{
  "encoder_arch": "vit",
  "model": "contrastive image-text model",
  "dataset": "regions of photos with short descriptions (Visual Genome)",
  "train_examples": 203450,
  "image_size": 64,
  "crop_scale_min": 0.7,
  "horizontal_flip": true,
  "translate": 0.12,
  "color_jitter": 0.1,
  "tokenizer": "word",
  "vocab_size": 6471,
  "loss": "softmax",
  "embed_dim": 256,
  "encoder_norm": "layernorm",
  "encoder_norm_position": "pre",
  "encoder_activation": "gelu",
  "encoder_mlp_ratio": 2,
  "encoder_head_dim": 16,
  "encoder_fused_qkv": false,
  "encoder_bias": "qkv",
  "encoder_qk_norm": false,
  "encoder_parallel_block": false,
  "encoder_inner_norm": false,
  "encoder_drop_path": 0.15,
  "encoder_patch_size": [8, 8],
  "encoder_conv_stem": true,
  "encoder_layers": 6,
  "encoder_width": 384,
  "encoder_positions": "sincos",
  "encoder_pooling": "mean",
  "text_encoder_causal": false,
  "text_encoder_width": 128,
  "text_encoder_layers": 8,
  "text_encoder_norm": "layernorm",
  "text_encoder_norm_position": "post",
  "text_encoder_activation": "gelu",
  "text_encoder_mlp_ratio": 3,
  "text_encoder_head_dim": 64,
  "text_encoder_fused_qkv": true,
  "text_encoder_bias": "none",
  "text_encoder_qk_norm": false,
  "text_encoder_parallel_block": false,
  "text_encoder_inner_norm": false,
  "text_encoder_moe": "top_k",
  "text_encoder_num_experts": 16,
  "text_encoder_moe_every": 2,
  "text_encoder_expert_mlp_ratio": 1,
  "text_encoder_experts_per_token": 1,
  "text_encoder_shared_expert": false,
  "text_encoder_positions": "sincos",
  "residual_init": "none",
  "optimizer": "muon",
  "muon_scale": "match_rms_adamw",
  "lr": 0.0061,
  "momentum": 0.95,
  "nesterov": true,
  "orthogonalizer": "polar_express",
  "adamw_lr_other_params": 0.0014,
  "steps": 6200,
  "batch_size": 256,
  "epochs": 7.8,
  "lr_schedule": "linear",
  "final_lr_fraction": 0.1,
  "warmup_steps": 1240,
  "weight_decay": 0.09,
  "adamw_weight_decay_other_params": 0.05
}
Rows from block 4 of the text encoder of a small contrastive image-text model, named by matrix and row number. Rows with one number belong to one neuron. Each number is 128 + 24 x the weight over its row's rms, rounded and kept within 0 to 255. All counts start at 0. Numbers have three digits each.
After each neuron's rows are labels from the 100 texts, of 14848, where the neuron reaches its highest value: "tokens" is the input token at the peak. Only what is clearly more common there than usual is listed. The data: regions of photos with short descriptions (Visual Genome).
# fc1: MLP up (text_encoder.blocks.4.mlp.fc1.weight, 384x128), inputs 64-127
# fc2: MLP down (text_encoder.blocks.4.mlp.fc2.weight, 128x384, transposed), outputs 64-127

fc1.325:142165136132117142117164173116117143095086145109153112122118120118154102085116132177127119073126123109123167125140114085099096171110081155119104129124134156101155119150129173121092116107096134
fc2.325:058090108124160148148145107069113160133134145147159114144145124143176142130136119127136158134152117128145168154153133162139143169158110128145124108134132126157136089125175132134181141131164133
tokens: "giraffe"; "head"

fc1.267:138142164109149140098110155085120117101184126130129126099102123142136118146142144159143091098137095114088141107096131140122102132130126100073146157137148088107086153142180120165138141126159105
fc2.267:141126161132106100111063134128113102114155128180145081125121143111135113174151149133131131132135110119120125135124140111135138167150106118128110139125175120137136160162156109118141119100113113
tokens: "holding"; "woman's"

fc1.36:147111116117102143119109119156094145167066146109160117086133109126107142109094107163126130159142136107139119119163168123105117114109145133175112127130125099141153155130133165144117103085082129
fc2.36:195154102126089141174099139113087107117116102123127117113131113113161143129127097140118127120059121164109155152128133123124152119112155116116104171151150151137137137136168173120127116095065106
tokens: "bench"

fc1.382:112092115164119146121105120177126119158102140098142169112143113145128128094091106064113130105119116117166126148115141145137123129138134156121086109152135090143136135141177103112064131134155147
fc2.382:127133143146145124129100144124109087147124117138154113147121095154160103091126129146161095136152118123104114160140133140136168130100155194109117117158132156120162124119107115092118090136162153
tokens: "water"; "grass"; "grassy"

fc1.270:120147075116176107119134139157181139118118120114080089121125121130145130150148081151152162126156150105121087152140130160135137133155146123121084163140126115123122136141117128129123138095121094
fc2.270:140077170138108169143130156118147122116091136113148128141130139123146146154156135118123141158121145138136103166116107120114149148130123131122075101104165149114170140149153159151167154148123140
tokens: "face"; "wall"

fc1.168:163119132116124172143116149170090104118139099119164115133116127097130080124127099113104110141149114185150094115149075105135166114083136109114133131157128150104130115085094175135105128142092176
fc2.168:162103102120107142130123144159136137137112129145134141156127165146133164121114119100095119144121120174121090167128114110152151115119165113126133134179147165149131079148144146106092110144123155
tokens: "pillow"; "beard"; "sheets"; "tent"

fc1.261:155139106128143142132151135149143130120140093112113151110156092116120140159117126121131140097116140151150086088142115147106127097080148077164159113141101122103111100123117105124111164158125118
fc2.261:137087108119097140121124145132158161126120119171117135160173105139122082132132097122113092166101135171123153148131102182121143098134142105131152092107181135104108127120138132131141133103108122
tokens: "face"; "mouth"; "finger"; "smiling"

fc1.155:141132129107153101143111090134111167105121139133096132146137154123150111113110104134123091162076094129131145175167116110158151155124136139160127086103113137127112156100131129094066139089115083
fc2.155:156119131116137128109115113109141122151143100129129130144142165105136154109149108086122124126162140112135127171156131111127104133111120117133149118081100165133139136090152094100111154106150111
tokens: "head"; "airplane"; "plane"

fc1.247:132115104140173118183090124124092144164141149088143074115087170109134117133138115139089126144095126079166100093113160109095171140074156137114129119132105095110138099160140139143125135096114119
fc2.247:159108135114101145114113109175112096077100095162131154169090140139127161088130061105146123128163091142097153157140136087125137131140122139125133148139127150129107127102147136122113119161156111
tokens: "wheel"; "skiing"; "wave"; "ski"

fc1.128:124140131149110066150135099113144130145085147064091157156175118104115143117120073141140124134151110154156119076141138127089151123113110118150095133154134119126111154090173159071135087117102099
fc2.128:111139103087157151110112138167125145127162099190160109196123117121148118204164141141110130148136096190124123173145124136158128118112113149130092112134128119134136129140093142099112133134123150
tokens: "on"

fc1.206:169141138161126197166150138144122126134091150130158137127101162126130116119134133099123131166105105129136099097121107129130155100092188096132104142114123100154111130102124129105133161153121125
fc2.206:075137094115081150139160125143152102175121157151140123137108151105153124087103150096128109130149133142120137136120133120133145125110155119068133115126143126144128103155098103140124136119125122
tokens: "water"; "waves"; "ocean"

fc1.191:117133126125100095183097157139157137192107145117139097122156130146140133089122094164096143051116152098114133155089091105095142100139114123154103152119110164181129098133122138136158140136147119
fc2.191:148139144113098127161148110123110120118116158108147118183140087074115111150116164088136165102141110107108141121138140164124137120139139138123093131149139080131131117120185121141139162121172092
tokens: "shorts"; "on"

fc1.47:137098101173085130130131115092141155131113094110144068186091098123155117163127137108111139152116101158114104101106147113132128078128152169077118119112129147118105140112092154137123156168147086
fc2.47:068134152135114139143132126119127131107102162138143112127126127078129172102171101146131139143120129142178142160117143134123139170101089143101118120119145152103119122152139147183147116115132165
tokens: "her"; "above"; "blinds"

fc1.209:173140149117135131076133140135144125142107156132144124118133149163139150124099116145149087127078077165095143114141183118077130130118134102136106146124125103150122103156094145097127123135081082
fc2.209:146124150109106092113169141108156123168086104137120140089075115124142114099111105100182138113147139123139083167150140147158122151172129098133106145132124128153114154132101110152162137149151117
tokens: "flowers"; "plant"; "christmas"

fc1.72:119138166168116126146168139103105170068152114140068185115149164150115121170159106134099115084092119140116123078137138107117107116086101154095189117116152148124133113138151130163070123099153088
fc2.72:139147089061144114144137177124151115147103141114132157137115142136109140114113108123108114136123136149133164113127163135150141135152139081127157133129120127132131143102144138104095139091115173
tokens: "kite"; "books"; "girls"; "kid"

fc1.121:141119158166165106148159097102142106092118166106080129116137061121109113118116116107140119154154142130136131119146113140110120154127130077108156156120145152114139127113135082088121116142093088
fc2.121:164146105135137115176088097167153127102095150146096121142158144122152116128145169148128118176131090147114152123127142139144088140119113087143097128172136144118125108102130146158122117145121133
tokens: "chair"

fc1.303:162148109154156144127108119114144153120115133116091121079132139161143119148137141105151133106148113176125129130096091099108123079087140172125186132101163115125076157138095125135103099162152134
fc2.303:105157103125183132165145167109102161125113124101139131188137156143168132124144161093144106159104147113156100113134100118107136125127115107128150128118167148126122146138146122121129089143150130
tokens: "yellow"

fc1.219:145155157166151143099119143107112135187146132128109122151108169157131153123113150127116116072109113138135130138145166140116114138107126115124121118120121113143131089113115103157112153130104116
fc2.219:094118110100089168110130164140101139082177160145152096139101149170132080160133157152135093119112145116161093104149121151152114134123151145122137146127149121149126125123128155132119102146180118
tokens: "bed"; "headboard"

fc1.38:153125130101127157120096102131110148147148148118108161069100111085126118127090124115114109129142165152133124115121088119128120137112149131103155115127134076118132126142153081135115102158138138
fc2.38:091155171102105149136144150141126135132136118161117126159134109118135139090098089124148178110156141142158124120106122114139123108185114141134169131099137115144144094151146127132147120136180171
tokens: "jacket"; "dog"; "leaves"; "up"

fc1.15:125139150141134150146154132144126080124122168125103126110149134151123082156080132141137138113123166055089117125145094131111065115110172113147145127153105169153142124114100113085136091163116134
fc2.15:152152134086131126078124102125104099138118148109129134142125112134078130148123136133103181109177112085080136145091131119132131118115107105123120132137137108179125141123098090120092158130177180
tokens: "group"; "cars"; "and"; "tent"

fc1.285:121147144172136142152148131106135130132097134136086116123141130136147146109116130168118081094130090096141124146127142088128124102108111112147143123134114122094109152143102123157128149151140118
fc2.285:140092103168161126129141111090152121091179104155137082101077127126118123151150085099126122130140157130154150111142129121172149145165132134138125119157123121128107137118091163155140116136147115
tokens: "on"

fc1.235:102141150129105114178132131106138117147122148099086153166138113130142144120125099127128134124165099116131138094116091110119176146136130162147102099148134104129111127107150134147129117163123092
fc2.235:146089090147156099134144115136111175090172127166150101142080103137093128146157129162124134142089158130151131133124133111139078130125172134143129125154104104135148163175096129091159106117100129
tokens: "on"

fc1.28:148165133102176171111113149091168124114135116133134136170127128087090097128137140168133107112120126105079159133117117140137127105123153165108129090125106131110113136132097147111135124114114075
fc2.28:115084121148143129148112107138094144119139156139156125151120122097149139099155115117129130175128139170135144146129157113105116142130188149112081128118110166137121120157139139118119120096120149
tokens: "girl"; "baby"

fc1.122:170109176122114122158095108141140121120117131115110132119163122075119105097150114094084139127131170103092151117152116139133144146106144107131098126108144089141135118119131128082138110097104157
fc2.122:142120083129155177147143108157156161170135154174164121135113113116141133127126154095137121115120132090127156117070141135158176110169121156120133131121168162149116116115118125103173140166135117
tokens: "pizza"

fc1.102:121092160144139168203095161117106085136119120133088116142097081126147101088116105126129106125096101095116142138127132113109139158130082140088123140119123121114152118153161131151122127106123118
fc2.102:132141105121122143132134112077096133104125155128150125174113127130151146150167155161146161102132133166128158125146122156117151163129107129157124102124165135132163097146174112117166146117136162
tokens: "black"; "going"

fc1.231:178172128154121133102100138166098111162134134109122174126134165130156146134136121159165154107110142076158063155112121142123120148119129118161092117113128141144146099129114119099122144142113141
fc2.231:096117084135137140163140100107138159114120132118138130133142115094143165098101121137156150111111146083141129122138135188140145161167072115100132175107143105154143163138079106136125125120154119
tokens: "plant"; "face"; "nose"; "mouth"

fc1.341:122119157124159136139104110143124131141155160132101142085101122116089095136140134129128121141099112129164105134108092116088114122144134174129056150118103110159145164110111080172117147136200144
fc2.341:118122146102139131142101134104081143120158131142136127160146090107135118093132163124111169147155101180119100063146138137164130102124160120134111117138137103139159125143132114134158161130108164
tokens: "jacket"; "coat"

fc1.137:128133140162117153103137120133159140151152132129103102110124122104143137155081111119164118166150133141124143112170126076108094138123129123118106128087129111114147108139107172165131138146147084
fc2.137:108100111134089151131149139146079091123087141131119141148134111142124137100117153113120139116118132098109110114172153104164139180131187119165124103110136105161156154132089158136127139154125122
tokens: "helmet"; "sky"; "dog"; "goggles"

fc1.177:144131111117155123184133143116142152135121146143114103140146085168128099108134129127119122089148156092099107107115103100109136134169130127142111148093088170108143142107128110117120119133130122
fc2.177:103123093103133109185163129130106125134181096123142107097149102142109179135126141109157135113126121173132148177160151114121134101174113131129125109144145119082138119154152150129138129143166157
tokens: "shorts"; "a"; "round"; "in"

fc1.7:124148134104112119149138137091133091121098135153113081139152111139122070110113100125134126134111132158142095101108179145127171057098155146125084108159125116090133142098108090124082174156121114
fc2.7:139146084121172127145149127113169157099061138128147087135139128124160114114129121132138124168129129110146152136092101153130164149150143126153125119155118070076111117152148085170113107137153134
tokens: "tail"; "handle"; "off"; "front"

fc1.30:141091106159149148136125136128146143138152124116068166131125172109116127094113088134103210123108130087142180108104071152153092123109101129111124108120094134152151137096119136127140107126140084
fc2.30:164133142160173105096187142087082168078135131122101087185099122148116123079147103150096119132129131147134135147117096110156116126119144123093146138121133207153133115124135131125110147113130120
tokens: "kite"; "pizza"; "skateboarding"; "kites"

fc1.85:117144094117114136128154094141112074119119093126092109118162113103158089154164155115146114137113084130095090127121140115141130156141133131093158122114125103121161162141160115149112097114124151
fc2.85:109107097100131114136155135112120132103086157144147143148109142128126145125151138167118154117120139168139109163120118134154132141089107112066141135151157162138101119121176158117189144148140096
tokens: "black"; "of"; "her"

fc1.205:115109105164120112146107109099123139151133140132158117137142141130141143099111154142091121121179106123143080137081107128154141103085139114138105142105055140103130113137088151117160047140115101
fc2.205:160096121113113119135106154130096164123125108127128111131125127122103140112135172105173109126103094162128160134122157124113113102117155136131170155131170113123128122121115140133101133124139130
tokens: "wheel"; "tire"; "brush"

fc1.315:141170121128121124167110141135127104097157134071163101123102118130123111119120125098130159106105097119106137149121134131160114105114130138146110112119066100139129143126132111102081114135165091
fc2.315:097117114150136097091179121103164140113153149173125159134128132123137164133141147128133079120150124115147212123168120105147129164108125092084117154124141154119126104101164123141129130146106127
tokens: "jacket"

fc1.220:154149148156136206171132114170141123181104124127090089135152117136133144130073114098084078098126135119117113136148093133100095134104115149142142102160128100118125158106158124119091127117179106
fc2.220:110125151096123098116157125133164151127170133150165149111125145106132152127156086142123081154108107131109118132124111105136147120139095138133108106150160139142142115079150123129152108097158099
tokens: "bus"

fc1.189:153167095101143150124103133121140053147109119141139123135104101128084171134142122129119127122109129128079133075148126117099149097140123123152130135152148102113129106089126108133114090157093162
fc2.189:134111113073125149103110106129172139143111135188173125143109115124137178133121129128100109151143122129106118128129137142152123132144140132117139156159130146120138118106128117164097125133165130
tokens: "red"; "baseball"

fc1.202:129117121106132150134125184118128115124130128141111094105122106149152136115126123121186134103153092163099110152092173112126140130117098129118081131113111142114122103106125082153097121131160166
fc2.202:155141105082103130157116130110131118141109119118128156148103137110126094109156144134123134093134128063161150161161126155112175145090110109117121128154138192121092128096142097124184139145153134
tokens: "plant"; "grazing"; "bush"

fc1.126:177186145139123120141146157150173148098122136125103118107110118152111132098118162106108149179153069112131150105100110134121119155133162132137086143113110170092119119107164145131058103117092140
fc2.126:105108121075069122145153106137152093156122117143121175103154172140137122166175139100149156130133113147125107158092111102142129152145138120161143126103125183146183121122122116119147128166156128
tokens: "next"; "board"; "head"

fc1.375:144116164088124130105125168126098129138135122124144145089090134141115128113170104144118108119065106126131117132149134113136108122092126129096157162093129121129172138164119133107150142176131149
fc2.375:126121109105099133134155158136155156107164145136139104165106132119126155143152144145068118090151134122140119147133112141121132123125173116111108177171167125099106109095161169121130129147138103
tokens: "pillow"; "flower"; "head"; "tub"

fc1.16:162164124131126129149121153086062118125126123130108145131138100165129117144144111103106156130131129093098116112134154138098124132138123164108167108157108126122124137102101140108137165122099152
fc2.16:118124139119125119147143128165142161112149116151087133152173115159142116140128161120099126156127130123149087140152110174117161137161122143117145111146122150101123117144095125137106134123072105
tokens: "tail"; "neck"

fc1.104:158119126126096136088074121122117162126087144142127127085123125067123157112113126127156138134119102104109109111115203132137110106147186133176097123165097155134128127127156151137138126122109104
fc2.104:177146132095126091123109112119101149126107098108153150113145098118170104129117107124176129142093145145092148180142169131154166123114149105120129147158130119127135129118135181142115129136069110
tokens: "bench"

fc1.349:139091139124124136129131163172135080169167098137072164134132102076118132150122133150155111106102139092100089100087116122101140118133077114146126093143081147161135116128121110109131142122100147
fc2.349:100117103167085096128161139120105115125134161153165137182130113122164134114165122140142122129138156130089108143147109168112128133141152107107116150124101139148166100149160080135112096152154136
tokens: "and"; "in"

fc1.330:127162150125103059132157165127127087124114114116144137102174091155094149130133105163109137170130163141165128135153146112112112095106137091137146130104130116169116168123092107127119123086136128
fc2.330:110112143129141154095147108088091144127098122128137146156152129093102143093142140148167167185102144146135088136136144120105107136161131118102138078151185108141130138138123123127117132134101136
tokens: "motorcycle"; "bikes"; "fruits"

fc1.322:124125126127147119151115177124139174089138159113109087131151144129160121135152130151081151139096136128116125112142108127126113137118109148099125099139091124133106094141127146109096143147157090
fc2.322:156087151130108116117099125127185144105128113133127157158134131143115105115144066089107172169114140128115148122158120134115128123145124114122179133153116184143150106146100161117088183125125121
tokens: "kite"; "tail"

fc1.172:138112122090134118130111110134102109117172122151127130107166131156137129146111110183135139121143099072120167104126137075119134151117102153093137149118152104111122139160140096127118117132095130
fc2.172:128090108130150115113105126146157103111146123157153153126144141153107160160145125147121141137144156147148120137113150109119140114173136109152087122095171121153123146160108139113155126104136141
tokens: "holding"; "dog"; "checkered"

fc1.169:094169150171120139113112169110126105117122110108129106132108116172143078132086087201137150120142145114126157148166136126128085166135114134124104160121079096125152119125124126162136118157118116
fc2.169:063125148178145087136134145086131109151112138140178147140135123155129131138118152172148140152140145142104122146163111134111127119154129128125137121130157136108140103104112116144123093106121093
tokens: "giraffe"; "giraffes"

fc1.286:118129132125150095128191118151128118155127129114128128102128121135124085160089096131109145107070108142089125149163103131116117111144137108141129117150126094118154159140167098123137157100108091
fc2.286:156119169149094112089132152163131133125108134078115130122112143108163102110136086079156160131136110123156109123090155144084128109229115113145146170144142120103139168155133148112157146136123135
tokens: "flowers"; "flower"

fc1.284:154119112106081135098136140122154142158100108100165094149127118112129049110124127128132117136121147158110101116098105112144128101118134112099061121129138106110138114152137127100119178121117125
fc2.284:111141131127123127131136109167127123136122134171156131145138135123133104109087170127161122107142130159141159120130148108141136146134195136112106063140163157074107129139139127125160117130155112
tokens: "surfer"; "broccoli"; "surfboard"; "plate"

fc1.333:121153157139161176148130125168119150160131112163104156108136133124102118143118109165070146137134120139102137084103139139099137113140120154114141114145104110143116171081125155152099108125088118
fc2.333:182162091085098169121130098111174134130098144157136176122121099087118133097079138139113123088113161189137140142132116159122143125156149117115114111131117113095119108113139125148154174143135130
tokens: "red"

fc1.200:157101123125102128139108126120086096156144149110099142114111103114150136106114062110156096151108122119146143118135141133098148076126120109151080132154108102116130123135124206121127120160122109
fc2.200:151120125152120106143160096168119126131135118131127109172135150122107108130150100154110130106136163112140089118132126113102102126134146113113104157129068138123125142161144089102134124107156146
tokens: "and"

fc1.352:154143137156148137175143132095120122094174100092120109110131116147166137146139120133133086114148145143112107133127109101146144132155139115109110113116070092130122162149123091140101089133151146
fc2.352:158090116092144145150105149142129164115147096104079143129110136120141173108144121071119122122145134159128138114168095113182157126145160078155128113130138121138144135133126121115101091135164149
tokens: "head"; "catcher"; "blurry"; "umpire"

fc1.339:123157135114126113121100116158161156149114113114081142127176129145153146129084170140139099106137087094143074142124119140136115105089112131157105118084085150108145139101128128098175105147137120
fc2.339:138078126079098139161123139099149130139138136122098090156120169108133138115126162105111110113086130119112110112174148115148150102136099139100149121172143092132135119132164129160131107134140138
tokens: "blue"; "teddy"; "brush"; "on"

fc1.213:175176117152114108143108153138142118107117102170125137094127122133108121146111118142120116124111134131168093160116115136156140119137059171107132152164120122099124116125079143134121168100089142
fc2.213:102135107131139117124077178167156120156153114176156117153150116104118136120163139147148105162112150155112091119133140137149150118170118122084133145121176107111170143149092141107152141108118152
tokens: "face"; "head"; "tree"

fc1.135:135122152146076111137132116104109132136103125127138164094105133159149168098098127139098139160107141099154080121081132092151117143126132130136102120103092095107143139112138123140134134124071137
fc2.135:170116095111131103108113121133134088108102156138172179097105139126127139133113161130122181124156107116127138111129115157137133170132143137080102115130135153134112106134126140135145157146162132
tokens: "meat"; "donut"; "doughnuts"; "sausage"

fc1.59:124133117112124092140107152123143123104166162118143130176128155110110108078113161118122117127125126105096090128147123109158147139142168089160160128119136072110144127103126108117052134132121074
fc2.59:099159115106106119130135106124110129121119111159175173135085094131099183136165122098163164160099164166121124202145164113150151130182128128134122121114130132141100126123133091127161145130144162
tokens: "<end>"; "purple"; "feet"

fc1.148:131125151169131087098131116120113139148153121126120125115142167155123121157110157111065085112115118119151120149139151140116054152077131147130108118124075106107108105110145154124150129167139092
fc2.148:086129129098107130077104137135151150130157155177119144148130176144105112132160160120131063157128128143114089148165134155122113143143150078110129089137156140096121118139145126126144161165173137
tokens: "bed"; "sofa"; "headboard"; "stuffed"

fc1.228:140179122151148126080158147118136152101113096139188115116119152138161106114138118115139118135086122152105153124114139110085119111120132142113110135105114091166110143089091126147109125132134145
fc2.228:155132122138113132091147156125117153130123121144153113159131138152139158136090153107116119104153131127140138130191152113105134173129131097080109139129148086182113142088137159080112119125088141
tokens: "motorcycle"; "microwave"; "oven"

fc1.226:140145165113180128121156106123154131117159156117158134154150102140178128115096141150171137095131126143150146120092115085132138151124106134136146117097114107087106143166145148085106119123124096
fc2.226:190139163072133099137167143118139166118147135133164114114094125082147139138113103151140147113148161108144072109121124084138173114130129152113146140152111162120077139149133143135141116152124127
tokens: "woman"; "girl"

fc1.300:162152113160136106129141104132102142120111183129100159140119148145154127130087153076140132135122112072151130120111164152130142116105141161101102120118089119142096120138139169122149149115120151
fc2.300:132124123121129090147153121144107116122140113139168127119121125194128153082143156113123180153169150108126090184105133119146111129124110123108090150123125159133125123126138122142148123115148134
tokens: "water"; "sandwich"; "bread"; "food"

fc1.214:108137117186154090183151133064110111094165114119126120120104146109165121127117130120124142137116127143099079123131126098127127106151156136114139139097100086106141150123172141130126146158121153
fc2.214:162091118133072140108139124139138096089153132147144122155120094115088114181133131135138143141158097121112112128142168164119139157150163127108131115124151119123144175158136147121118103155141128
tokens: "<end>"

fc1.314:132141125109133191129148142123152102140147127105088106139123138103146092139132122197103102146107085149081127091105157082155134144090130123127160143077129122099155112115171118127089120127166124
fc2.314:111166138124105100164127118154154120101141126124139113068160139125139131142099161156135165126123112115122063093157084140154125148131094119162162163145136143125128120137121102144137145141144142
tokens: "bare"; "mountain"; "leaves"; "leafless"

fc1.93:139152193136128155116151181141120083139137108164114106113085110150126124106124134124142164115169118130152149074089128073140167124094116167126178133147133097099127103137131135072115147134116108
fc2.93:092126151139099121147144113156102087113134149113150106107110130100135121118130145126111177154181136116122151166132151112091117163163109115169171140129167118109105148108115119142142118164135095
tokens: "woman"; "lady"

fc1.4:132113162127171098156126047111071091144155152106128134130145164109194101123118152105136131148101128094117127092112117108139159097156147145124077145083157126159129142097127129122147079132148128
fc2.4:140126102158143192118138115176185162146101119153144128123109126163088121135120144110095138068134146094124142109111124154167179096150186140110103142120165160137106119111156098115149136096154117
tokens: "pizza"

fc1.243:147125102108060145143111120113106139162121117160128137131174154128134116126143146117092121144106127116145134130106119103137134105081121096105123198156117107128137132104097097129096112116135130
fc2.243:102142091101129136176193152101134149123109135147091165134136148131145176090137122109136081123115142136107108152142128141124143156112101130093151098146159141129113137140104123103175127162116118
tokens: "and"; "lying"

fc1.259:131129176133147163145136161134135136132123139145114142182148152100120143097138173143152100093121112150143105131118125102137132122083118153077148123112097141105109160129116156076118153116114060
fc2.259:159124151150143099175143109127091134129136161144150108165110115132120107102114190119088117156151092135131162099126132100127130137066158147146178145143145139081111122125129130115137142124113078
tokens: "girl"

fc1.29:152140140138107117110096170104132099110092131108093123135133144133109163159117115113121122105116136127148133122138112083154133125116066108154140129112161107110150137139093094097102156143141135
fc2.29:120076097123131127095151120144161119093118161170106135134130082128140096167120153115122146119113098153148156161141123108160135122135187088081107124145120115118173117129098096146113137150167148
tokens: "tower"; "stop"; "."

fc1.346:133137146113116147131079193145113094140072116100107117120151133133125142109141117088111148162116117125141100135111137134157117111078127171112098100133140142149103182114139114153123158116128132
fc2.346:131144135110125142165133159130122111137141151149153127133155120117088111143105146157127128142138142180138094113130140133160110113125149130099119114192147059131130119116163129137113127141144076
tokens: "water"; "ocean"; "boat"

fc1.198:143169134161163124103104145124132174122111163100105150094136118125124158111093123110102125087128133114116172110100057131108110146132126137115123119100097152122140137118111096150135128113093145
fc2.198:148151154100102149150092146080160152156113159147165128083114132092110139147113098150156161132117115110122165101153121154140101139171137133126140176105104132167109131120116103150086113123143148
tokens: "red"; "tomato"; "coca"

fc1.111:127100097134138147146159142114147134119097144133100138121145123112146115102092085128129091092120124127108119143106107121115141110094120113152145193094163106134139154161114146144168144074136126
fc2.111:112110095103156124147186142155125133132136084135118102148075118145117114131154136115118123181140116163137125119092107087134142148168168144119121096137129135144106080129095168148176151158167093
tokens: "on"; "to"

fc1.225:137099107167148140121131113108122111153139096107094159153090155138124101107126101094155128125153115145142114130152077122141118128116164155144158137110139162088144121162092123141117160083094143
fc2.225:151130144138114116096149134111153156120106149116155178126132128135132118129180125102109142116103150154155114145150137167151108143085122118144117124108115137079134149159093126169168141136118147
tokens: "lamp"; "curtains"; "apple"; "curtain"

fc1.77:152106153096145144131082130147136127140111070131111139140127167160092114133125107143102170109118125143147107139152116132098108111165101136073127164138120114126073139103134090132110126154083178
fc2.77:142134145127090154085123140131125148110106147138101114143095119133188108095118151108198151148147103186165113159143101182095155105108133146127139105116149148150128137147109147163142112124157155
tokens: "tree"; "bush"; "bunch"

fc1.99:154167150146169151078139119131129130144131138127070110127072131131111146177140106148126144179112129143154110120117097107131129131059159116149129131124124096138135146110148127123131160134096114
fc2.99:074068137132143138110155118128118145105138075097193127131131125112122123074158163090150154078131121122137122139158131128120161139196116097120128105189161138113130155122148108136089159123146195
tokens: "face"; "on"; "sky"